config = dict(
    model='masked image model',
    dataset='regions of photos with short descriptions (Visual Genome)',
    train_examples=203450,
    image_size=32,
    crop_scale_min=0.5,
    horizontal_flip=True,
    color_jitter=0.1,
    method='mae',
    mask_ratio=0.6,
    loss='mse',
    encoder_arch='vit',
    encoder_norm='layernorm',
    encoder_norm_position='pre',
    encoder_activation='geglu',
    encoder_mlp_ratio=2.67,
    encoder_head_dim=64,
    encoder_fused_qkv=True,
    encoder_bias='all',
    encoder_qk_norm=False,
    encoder_parallel_block=False,
    encoder_inner_norm=False,
    encoder_drop_path=0.05,
    encoder_patch_size=[4, 4],
    encoder_layers=8,
    encoder_width=128,
    encoder_positions='learned',
    decoder_width=128,
    norm_pix_loss=False,
    decoder_layers=3,
    init='torch_default',
    residual_init='none',
    optimizer='normuon',
    muon_scale='match_rms_adamw',
    lr=0.0017,
    momentum=0.95,
    nesterov=True,
    orthogonalizer='polar_express',
    adamw_lr_other_params=0.0018,
    steps=19800,
    batch_size=128,
    epochs=12.5,
    lr_schedule='cosine',
    final_lr_fraction=0.01,
    warmup_steps=990,
    weight_decay=0.04,
    adamw_weight_decay_other_params=0,
)
Rows from block 4 of the encoder of a small masked image model, named by matrix and row number. Rows with one number belong to one neuron. Each number is 128 + 24 x the weight over its row's rms, rounded and kept within 0 to 255. All counts start at 0. Numbers have three digits each. After the name is the row's rms in percent of the matrix's.
Before each neuron's rows are labels from the 100 images, of 14976, where the neuron reaches its largest size: "patch colour" is the nearest of a few named colours to the mean colour under the peak; "peak at" is the part of the image that holds the peak. Only what is clearly more common there than usual is listed. The data: regions of photos with short descriptions (Visual Genome).
# gate: MLP gate (encoder.blocks.4.mlp.gate.weight, 336x128), inputs 32-63
# fc1: MLP up (encoder.blocks.4.mlp.fc1.weight, 336x128), inputs 32-63
# fc2: MLP down (encoder.blocks.4.mlp.fc2.weight, 128x336, transposed), outputs 32-63

patch colour: grey
peak at: bottom right
gate.126 102:104077117119103133092117171134158152104137096122104131115137104124103100119119167112152184107141
fc1.126 103:125173136136122143108145102143128101127116110169126132127145184099111135152153134111125112168148
fc2.126 103:130155101124096167132135147118156085094130132156106157091147143103108174080111133108192148134095

patch colour: pink
peak at: top right
gate.231 095:124107158183144126115125108150149137069124133149128153149097153168160143109092120154096157074143
fc1.231 093:109134091130114158141172161132145114125104066136171151087163119101107089132163116109170117156175
fc2.231 102:129171112136171121106139122150135118164135154121137106138156117095123105087125117132070155111149

patch colour: grey
peak at: top left
gate.124 099:132107120089154145173121109143099116146147071138116082085129125124120109128109150124116146179115
fc1.124 096:155116124127133103111151098121093131117124108115165184119109133138125131160129090112160116114146
fc2.124 090:101141129127134152121118191120137139141161107140154141116107094113166114143159129153115182178116

patch colour: grey
peak at: top left
gate.326 098:173178151090127117112106116149090163130151112133131132084138090105132097115156155082128108094114
fc1.326 119:129110093158145148112148162150160135134129135137106126140157158116122143122134083148163149124137
fc2.326 055:161114088125173129129116142131145135140120139132112122146153159122107141144164122149160144122168

patch colour: grey
peak at: bottom right
gate.212 099:143152132120148093142119085160092130087139121125122124152145074111189103110128134113153136120140
fc1.212 099:112101122126152125180150144137141123116121092101150110130132196138123105089142155167134095137119
fc2.212 072:144127148119132105175113124151127093142131108128117115103112164169100128140061125122125112097161

patch colour: white
peak at: top right
gate.26 117:090122131172148187110118132130111125116116175082103091128116149115128130187142148124134140134109
fc1.26 101:174130118127142103128155079167127138152160119125147104138122131135128139110115129138105121133167
fc2.26 098:105121142141131167146128090161138141106141146113164089140122162142132139133138104135128148100158

patch colour: grey
peak at: top left
gate.56 099:104124119113158110103113097165117156116157083123118144137120117123116134166130128151114113101119
fc1.56 108:148125125142101106142152141105115107126074149155135114081118136133132130097144136093175175159145
fc2.56 111:116169099130150112107080112119096120112124076150122099117118114102147120150176148148135136111124

patch colour: grey
peak at: top right
gate.123 099:157151125107091108124109113112144108142129114119120139109137109134122136120132129106197102124184
fc1.123 109:109111128133142142152160149147128140072121174142124126123092114113130134146106146118107173115081
fc2.123 101:170175117122106123112116121151119151134140114115116151114108094135138159137144137106145156144136

patch colour: brown
peak at: top right; top left
gate.222 107:131109133127164130129132121114133126130119099104098179141105129132172116144144145128162130086155
fc1.222 113:114160098140098108138127131135119139124122135175112128102123110119102164102114084114130157128121
fc2.222 114:143141101132122119112084152145123099123118099133090110133109129149140138087110100097140130121148