Weights of a small masked image model.
Model: encoder norm layernorm, encoder patch size [4, 4], encoder width 128, decoder layers 3.
Training: normuon at rate 0.0017, 19800 steps, batches of 128.
Data: trained on regions of photos with short descriptions (Visual Genome), 12.5 epochs.
Rows from block 2 of the encoder, named by matrix and row number. Rows with one number belong to one neuron. Each number is 50 + 10 x the weight over the matrix's rms, rounded and kept within 0 to 99. All counts start at 0.
# gate: MLP gate (encoder.blocks.2.mlp.gate.weight, 336x128), inputs 64-127
# fc1: MLP up (encoder.blocks.2.mlp.fc1.weight, 336x128), inputs 64-127
# fc2: MLP down (encoder.blocks.2.mlp.fc2.weight, 128x336, transposed), outputs 64-127
gate.247:41 63 55 41 60 36 55 69 36 45 41 46 69 60 15 59 59 53 56 60 33 48 55 43 36 39 56 21 58 30 60 44 62 66 38 42 46 44 34 38 56 37 55 59 36 64 70 50 45 45 47 28 59 52 47 61 63 43 39 54 60 44 49 37
gate.248:51 63 56 47 61 51 51 51 26 51 48 56 44 64 65 39 67 58 68 61 47 55 61 48 45 53 41 36 62 64 46 32 43 39 51 40 37 35 39 57 53 36 69 66 60 42 61 48 52 51 57 47 33 49 41 38 33 56 45 28 60 50 51 46
gate.249:40 59 51 36 45 58 33 59 62 43 55 44 38 62 49 58 63 60 57 50 47 47 39 58 37 46 40 46 56 61 64 45 56 53 49 49 54 42 31 47 55 51 41 66 64 59 63 55 45 40 47 39 53 33 43 58 48 61 63 31 47 39 46 54
gate.250:49 45 56 38 48 56 50 57 65 52 55 21 48 63 33 49 62 60 61 49 53 58 38 46 52 46 46 47 70 58 50 50 33 42 58 52 48 45 74 40 41 66 43 50 54 46 33 48 60 30 72 35 36 42 46 46 42 43 47 60 47 52 48 40
gate.251:38 50 50 45 47 59 46 51 44 53 63 59 46 57 44 69 56 51 42 42 37 32 41 49 36 48 52 61 45 44 56 70 57 60 33 58 46 69 45 40 62 54 47 64 48 56 44 54 37 44 48 55 34 70 34 61 53 55 37 60 48 47 43 52
gate.252:50 43 51 47 56 31 47 44 62 47 32 40 57 70 77 59 52 48 62 59 50 51 59 62 30 38 57 43 32 52 55 50 36 58 47 34 55 48 47 35 57 38 43 68 37 53 52 60 44 66 27 54 49 44 60 50 31 45 51 66 57 45 60 61
gate.253:43 45 66 45 64 25 44 53 37 50 62 46 53 45 52 49 46 52 57 50 52 46 33 38 61 43 52 50 21 49 69 63 53 45 59 46 40 45 63 56 33 61 48 58 53 66 55 47 39 53 52 48 49 41 68 50 73 48 41 50 61 44 50 55
fc1.247:60 38 60 47 54 53 40 53 34 40 62 50 59 44 63 56 51 65 44 49 35 55 71 39 47 49 46 68 61 62 47 45 63 56 60 34 51 53 59 46 43 61 51 62 40 45 31 45 57 44 55 52 65 45 60 48 48 30 48 37 66 53 50 64
fc1.248:50 40 44 50 28 57 49 46 47 46 38 47 47 31 50 56 29 47 36 43 56 41 40 54 49 55 53 57 58 45 43 51 36 62 44 54 56 63 48 42 41 68 44 40 36 37 42 77 52 45 50 59 69 66 51 49 35 54 51 78 47 47 53 52
fc1.249:60 44 71 49 59 52 60 27 59 50 49 43 38 49 49 55 46 73 49 48 37 58 50 57 39 45 63 54 41 58 47 44 43 31 66 42 43 64 70 35 58 46 51 43 33 64 56 44 37 60 60 46 51 43 58 41 46 49 52 63 60 61 53 56
fc1.250:34 41 53 69 58 33 40 44 45 50 48 40 63 51 49 50 47 74 57 43 57 39 58 60 36 23 52 60 58 55 71 42 52 43 46 61 38 32 47 62 41 48 57 38 59 66 51 47 43 37 57 56 54 33 44 46 56 45 55 36 56 50 55 55
fc1.251:59 44 58 58 35 43 51 35 66 53 49 53 54 40 43 44 45 59 48 48 53 41 44 48 65 47 54 41 72 57 46 24 44 67 62 47 59 29 58 43 57 41 43 51 39 48 60 38 63 60 40 43 51 31 57 34 53 53 57 54 36 61 47 54
fc1.252:55 49 56 56 63 41 63 49 45 32 52 51 57 53 56 53 56 41 64 64 48 42 53 74 39 64 62 32 39 51 50 48 62 52 48 53 46 40 60 43 50 33 28 56 40 48 44 46 43 69 27 63 51 43 47 42 45 52 59 66 48 36 54 52
fc1.253:34 48 49 47 54 55 33 59 51 63 46 41 57 41 47 52 63 29 44 50 64 39 55 44 56 63 65 50 28 50 42 42 63 62 58 42 50 51 66 52 61 49 54 51 49 51 54 60 47 58 61 57 56 50 49 46 58 38 53 40 52 47 53 53
fc2.247:57 60 42 40 58 47 47 78 50 48 45 60 29 49 55 64 37 49 57 57 51 47 56 37 54 25 34 43 41 47 76 62 67 61 51 44 38 37 35 57 54 43 34 45 49 54 57 58 31 45 57 45 36 20 57 38 69 55 64 56 53 54 47 40
fc2.248:44 59 63 54 71 48 46 53 54 71 67 52 69 57 59 38 66 37 43 68 41 56 57 43 56 50 56 54 48 44 39 36 34 47 72 56 42 22 62 57 58 51 73 51 59 52 50 49 48 46 64 49 37 46 40 44 47 33 49 33 53 58 68 54
fc2.249:34 38 53 47 34 45 24 53 72 40 43 44 54 55 75 68 58 71 52 50 55 41 34 59 60 55 34 53 52 66 57 45 50 32 48 44 52 47 58 44 60 35 45 53 44 53 53 43 65 33 38 43 35 48 33 55 39 52 79 55 49 45 59 56
fc2.250:47 43 51 43 50 60 61 35 56 37 44 37 56 59 60 56 37 44 58 47 50 53 33 46 58 52 53 47 68 35 54 60 48 43 57 35 58 64 49 55 53 65 35 53 45 61 32 39 41 45 34 37 38 40 53 52 51 44 46 56 41 40 41 61
fc2.251:40 46 59 53 49 45 62 48 60 45 37 54 55 43 49 54 51 57 45 49 50 45 50 52 44 47 48 54 46 51 57 43 37 59 47 66 52 39 55 43 39 57 47 45 51 47 43 51 43 41 39 45 52 62 48 48 34 59 48 56 42 66 64 46
fc2.252:58 57 27 53 50 57 36 72 39 65 58 45 38 28 57 63 52 38 45 36 31 35 58 44 52 57 41 57 60 38 50 39 43 51 43 51 47 46 48 64 55 72 87 35 65 58 73 35 57 27 92 46 65 59 32 58 55 59 55 35 54 81 34 44
fc2.253:50 54 49 52 54 59 58 41 54 35 51 37 60 45 37 60 71 51 50 51 35 47 45 59 51 56 54 45 45 50 58 53 58 47 42 37 43 54 52 64 53 51 53 48 55 62 52 41 49 32 48 53 55 52 43 41 38 66 42 46 42 56 52 46