{"horizontal_flip": true, "method": "mae", "loss": "mse", "encoder_norm": "layernorm", "encoder_activation": "geglu", "encoder_head_dim": 64, "encoder_fused_qkv": true, "encoder_bias": "all", "encoder_inner_norm": false, "norm_pix_loss": false, "residual_init": "none", "adamw_lr_other_params": 0.0018, "max_steps": 19800}
Rows from block 4 of the encoder of a small masked image model, named by matrix and row number. Rows with one number belong to one neuron. Each number is 128 + 32 x the weight over its row's rms, rounded and kept within 0 to 255. All counts start at 0. Numbers have three digits each. After the name is the row's rms in percent of the matrix's.
After each neuron's rows are labels from the 100 images, of 14976, where the neuron reaches its largest size: "patch colour" is the nearest of a few named colours to the mean colour under the peak; "peak at" is the part of the image that holds the peak. Only what is clearly more common there than usual is listed. The data: regions of photos with short descriptions (Visual Genome). In brackets: how many of the 100.
# gate: MLP gate (encoder.blocks.4.mlp.gate.weight, 336x128), inputs 0-31
# fc1: MLP up (encoder.blocks.4.mlp.fc1.weight, 336x128), inputs 0-31
# fc2: MLP down (encoder.blocks.4.mlp.fc2.weight, 128x336, transposed), outputs 0-31

gate.124 099:125168113122177173138139161141152097140152128137081137157140103133120138167081093139161102206124
fc1.124 096:144074151116150140156167091157125183135121104168150117113080142128107144062141142141126119067152
fc2.124 090:122128050198096168104169167155126121109126184114166114111191093066151144156102121182147072126114
patch colour: grey (63)
peak at: top left (34)

gate.135 089:104074154107085049152120182162173167141110173170137131176150117155103109160119215174101137140134
fc1.135 090:102140147166084076113105150133149175161145164137126122102133120123158181181155155162131165120149
fc2.135 112:145185145123144100084139143130134162167083145110148063143180130133080145074114106125109110127151
patch colour: grey (60)
peak at: top left (41)

gate.149 105:150065135168175139150102107140106152141159102155108116125123073118108073099162138181132088172148
fc1.149 104:122189134141098123113143147094169119136109191132099131202161155164121051150110142126100095162095
fc2.149 107:144053059154134124140173132089114176137223111150168212119099114121147195142160117097122094122090
patch colour: grey (65)
peak at: top centre (25)

gate.56 099:090150123142069099131142124099130159170114138194157117113171101079141173108108168055116084079119
fc1.56 108:154082186091191126114099161161131104079116120133078168119107155156114151152122162161159157176120
fc2.56 111:110112159190079116100121174146152172173142175123131112103155088134131109164154157119133155097142
patch colour: grey (62)
peak at: top left (33)

gate.123 099:099172157144142048115104126135118170117107130115107163159094099128166121167124186138113080132130
fc1.123 109:151095148137080169115173124149171087093172069145142181140154168134134145083140106112130159138128
fc2.123 101:107153156141156090132097120134168107064186114131119083194101141047146179134117166124083125101131
patch colour: grey (61)
peak at: top right (32)

gate.126 102:108144092162153113150099155105158114140106086197121131138152153134143119140107151139151202163185
fc1.126 103:145101133107101120115127093147119105053100131104118143073110078124089070107189114092121073146064
fc2.126 103:099117071177141165105195149154065111153130155130115126108172107132119107133118110106141165090161
patch colour: grey (61)
peak at: bottom right (39)

gate.231 095:145118086115142150106125098129065084110158089106185158133084155207097113096147130064159158190143
fc1.231 093:119086110150051105149141192167087102135095122132066124132131139094198130139118134117110093082165
fc2.231 102:149135068119151103184072080102095103112135026093193139089140154151081130132147155064149121123144
patch colour: pink (39)
peak at: top right (39)

gate.194 094:117110106122147157140099085079131151131132073132160146106134125149108143128153086091125158176162
fc1.194 111:119075077076118162144097116131135110126139122135147101116107126146136139152135120094143163107148
fc2.194 122:139151080082164152142110157114173088137185140114141118177095114065076159136160089113099097131172
patch colour: grey (78)
peak at: bottom right (34)

gate.198 102:133127156107098170154152151120149124136110099143158144169206070076169152094045150129150072115099
fc1.198 103:122151141157133117108142060155154128151156113068117096040115146157114139140149141127101148119161
fc2.198 113:157091104141105163094150156110097112097090127104121092131221052165161079099093148084191126123122
patch colour: grey (69)
peak at: bottom right (40)

gate.222 107:143108107122095165176084110134102179116136155138092132148114125168123089143141123173125133103035
fc1.222 113:106109155119143081107164140154111094087150112146127125147143084101144146117082180072149091130204
fc2.222 114:181159159131156092149126152130081135092232151138116107093202136114105143108130142140153077105162
patch colour: brown (64)
peak at: top right (37); top left (34)

gate.212 099:135091143126179096113119100127081080170215146140133157151103161204106118073128202145134164111091
fc1.212 099:129177141154157152126129087107088120043151175103137067101092174123160166097159117101055052111112
fc2.212 072:144110172106101131118168153084093133117119140166124094113084195134106103131055094141134138122137
patch colour: grey (78)
peak at: bottom right (34)

gate.26 117:205115105084143156142139083147115104106138145125162136071181067165137126120118086140123087155131
fc1.26 101:099128091181144085155095163129165163066082184096086045105066173062109188077110155151082109159123
fc2.26 098:179083128159144134157126158164114131045137194118103181094123081100105114129128082185091122158132
patch colour: white (72)
peak at: top right (37)

gate.326 098:142133165108084131128149124140107162071123115199131115156124112119106114119149092131146120095099
fc1.326 119:061100143140174166113163106134117106190134142079077103122114068127168081157159083117170092170089
fc2.326 055:113161122182147163148112104130116115162066151145089088139113079113155125130144095111163059144044
patch colour: grey (66)
peak at: top left (32)