config = dict(
    encoder_arch='vit',
    model='masked image model',
    dataset='regions of photos with short descriptions (Visual Genome)',
    train_examples=203450,
    image_size=32,
    crop_scale_min=0.5,
    horizontal_flip=True,
    color_jitter=0.1,
    method='mae',
    mask_ratio=0.6,
    loss='mse',
    encoder_norm='layernorm',
    encoder_norm_position='pre',
    encoder_activation='geglu',
    encoder_mlp_ratio=2.67,
    encoder_head_dim=64,
    encoder_fused_qkv=True,
    encoder_bias='all',
    encoder_qk_norm=False,
    encoder_parallel_block=False,
    encoder_inner_norm=False,
    encoder_drop_path=0.05,
    encoder_patch_size=[4, 4],
    encoder_layers=8,
    encoder_width=128,
    encoder_positions='learned',
    decoder_width=128,
    norm_pix_loss=False,
    decoder_layers=3,
    init='torch_default',
    residual_init='none',
    optimizer='normuon',
    muon_scale='match_rms_adamw',
    lr=0.0017,
    momentum=0.95,
    nesterov=True,
    orthogonalizer='polar_express',
    adamw_lr_other_params=0.0018,
    steps=19800,
    batch_size=128,
    epochs=12.5,
    lr_schedule='cosine',
    final_lr_fraction=0.01,
    warmup_steps=990,
    weight_decay=0.04,
    adamw_weight_decay_other_params=0,
)
Rows from block 2 of the encoder of a small masked image model, named by matrix and row number. Rows with one number belong to one neuron. Each number is 500 + 50 x the weight over its row's rms, rounded and kept within 0 to 999. All counts start at 0. Numbers have three digits each.
After each neuron's rows are labels from the 100 images, of 14976, where the neuron reaches its largest size: "colour at peak" is the nearest of a few named colours to the mean colour under the peak. Only what is clearly more common there than usual is listed. The data: regions of photos with short descriptions (Visual Genome).
# gate: MLP gate (encoder.blocks.2.mlp.gate.weight, 336x128), inputs 0-63
# fc1: MLP up (encoder.blocks.2.mlp.fc1.weight, 336x128), inputs 0-63
# fc2: MLP down (encoder.blocks.2.mlp.fc2.weight, 128x336, transposed), outputs 0-63

gate.176:419441467414523572436403548499577427527523559473415472522385493550558432533508492511462431552439490529507450449525423540453484618442528456523490422441504561540502504400519530481524511564531547
fc1.176:491516511555485514564580425528466542545473571443521525497612498483520536484491507555502564526531531481515568558444516535573438392537530502472559582492553481465460554606554437525374488487468376
fc2.176:433422482413576517522386508541562497427512544573472403514440460552506386560432503464443493491484459512532460498507512510483533572470463474502444427456433499493485498431416507626493504582511558
colour at peak: brown

gate.286:456465478430490571543514522509462566473537523500409536508615524455446568552489494490518520508543485479555474515533479380451465487459505441455462530493520531429561524467428589546512509581335534
fc1.286:555439523579436542453481458493476488482596504518565476540448479582515461446534455469457519409487455550460530436505543526489543515566472607504488419504415548516444571565515501505427500532514416
fc2.286:532522518487548516416501562454486494524499535558503563593575551438410550487449473509527496484483500624472450597495450500518451467389509498403520478445519475405519443562579435539549581533407561
colour at peak: grey

gate.319:474437437474538467494510489482495509460567446520542559430567536514372522585507478444514566466608515550615533455528452501472492607467530459492529493538472502472498482522474532410507484507431487
fc1.319:452525534547512535509517533518578520554461516453536512518383457575579514509610472521518552471509470503507458411527478540542493374500486549549377429512486463558416537468532447574487422518461501
fc2.319:559428448422482529504447385524560525464513510539429466452553576546556427565440536510543536393496521530490494556537538505468471592447512573541499507463443543470428480505389555443472492466578468
colour at peak: grey

gate.262:507541496451487526471592582529542476493593632469414552535455407504602567445525511525486565463424474636456478471513565527491435397441536542525439518453528419511456474502505493515425462555501539
fc1.262:454590473498464525517556557505443485491449542364444460537476442512570503469454476518457518451498535567435471491494568492495504515470583457503467526516461544508580440520522452554495477487472448
fc2.262:497440524486569526500550482511563561546640489536568525546490588422530545594521451498424472578567462528452527483504498490488500509480489576576534432549422486469445524517522513469592470510505558
colour at peak: brown

gate.122:491497465526459567446482421595358478448575513528570520453410506494474446528574628402576554469470541493491503519531472461513547476529448432506526553420542535470536499471473435507497514536475470
fc1.122:481525454406514536467520536574475550483523521513485559496462411566485442417488548490516555502427442449437466546503537449516412494529467479529498460561513543518508474469411497587464559445529485
fc2.122:423556520471479443578526547562467556490397399479467429542576506507514477476370506530532509489433436519413463536430538462540469570421494553490491449478499566517498511506526519539470423457512542
colour at peak: grey

gate.187:454607456472496494460466584440512454475518457457403443523551520456474467502525416518457533438492473566480581569486505518483532556507520459450473472513530442513462466392346567461461405522468497
fc1.187:488450534598516516497476493493402475487476486533503526462557477532505524581474517541508419560474468505430444414498478517590460434512324561494544474485466555465443469519572512535532596478597614
fc2.187:591614425470490498403579479491536566498467493444533572492510446457501554483477391507480512499519465424508525478517494534439505495482495501458544525484405399523542475492566476490489521534484542
colour at peak: brown

gate.331:451577531545526523505483560437430400468486488518526525425429492525400491481530573486531501566561527493490451471498505456451453495452444472535475432477532582528458498565501481510529518505455522
fc1.331:435540556520513506584535581440461479498478536457524546440448440523522499438547529422563538570512567386573451471532480408433534527458478569538454484476495564522476522551430501553507496554526485
fc2.331:496442405500403425486332438527543531450506440471493433576548519448511494519459459498405452441417474550491618425528412541511540529466526499490509590583516496471567433534504480548519514526491512
colour at peak: grey

gate.111:573444540491361485515500463417521460525500438538453534511516467550485506462465514523505461555580546571440490564428511485470512513465422435586477422462503449438540460646457592524546478512381507
fc1.111:607507534471388483564444450485474411463500403433463550517495448535482516523513458451582447510605515491429388506442544416531506507490429489579506399463464445510566547571455573512548507485412528
fc2.111:441513507521493452418513654555494446551528508487517482529488495470539514543593591453497572476409444504516439433527585544522408529569492548402453496494455552476433463421439502528494504530568449
colour at peak: grey

gate.222:531553462534484541470392416476497545506463499579527518540597452566487571461467508484581519452526536458542404589500524519429436436500410465515570466490469463508496522550453464449585488453493592
fc1.222:487523485540545452622512546511582469508460511548485488451468517434509602502514535527477501552456471488535576426384413441503491526484615460448442575527557442509471559413554452544545516553515482
fc2.222:537555497509558543434449423458526490364541534641522631512511457514524499401471522516536446529552563480540452585542485502422430459416451487528556490463444485479495529474514464392480497419633492
colour at peak: grey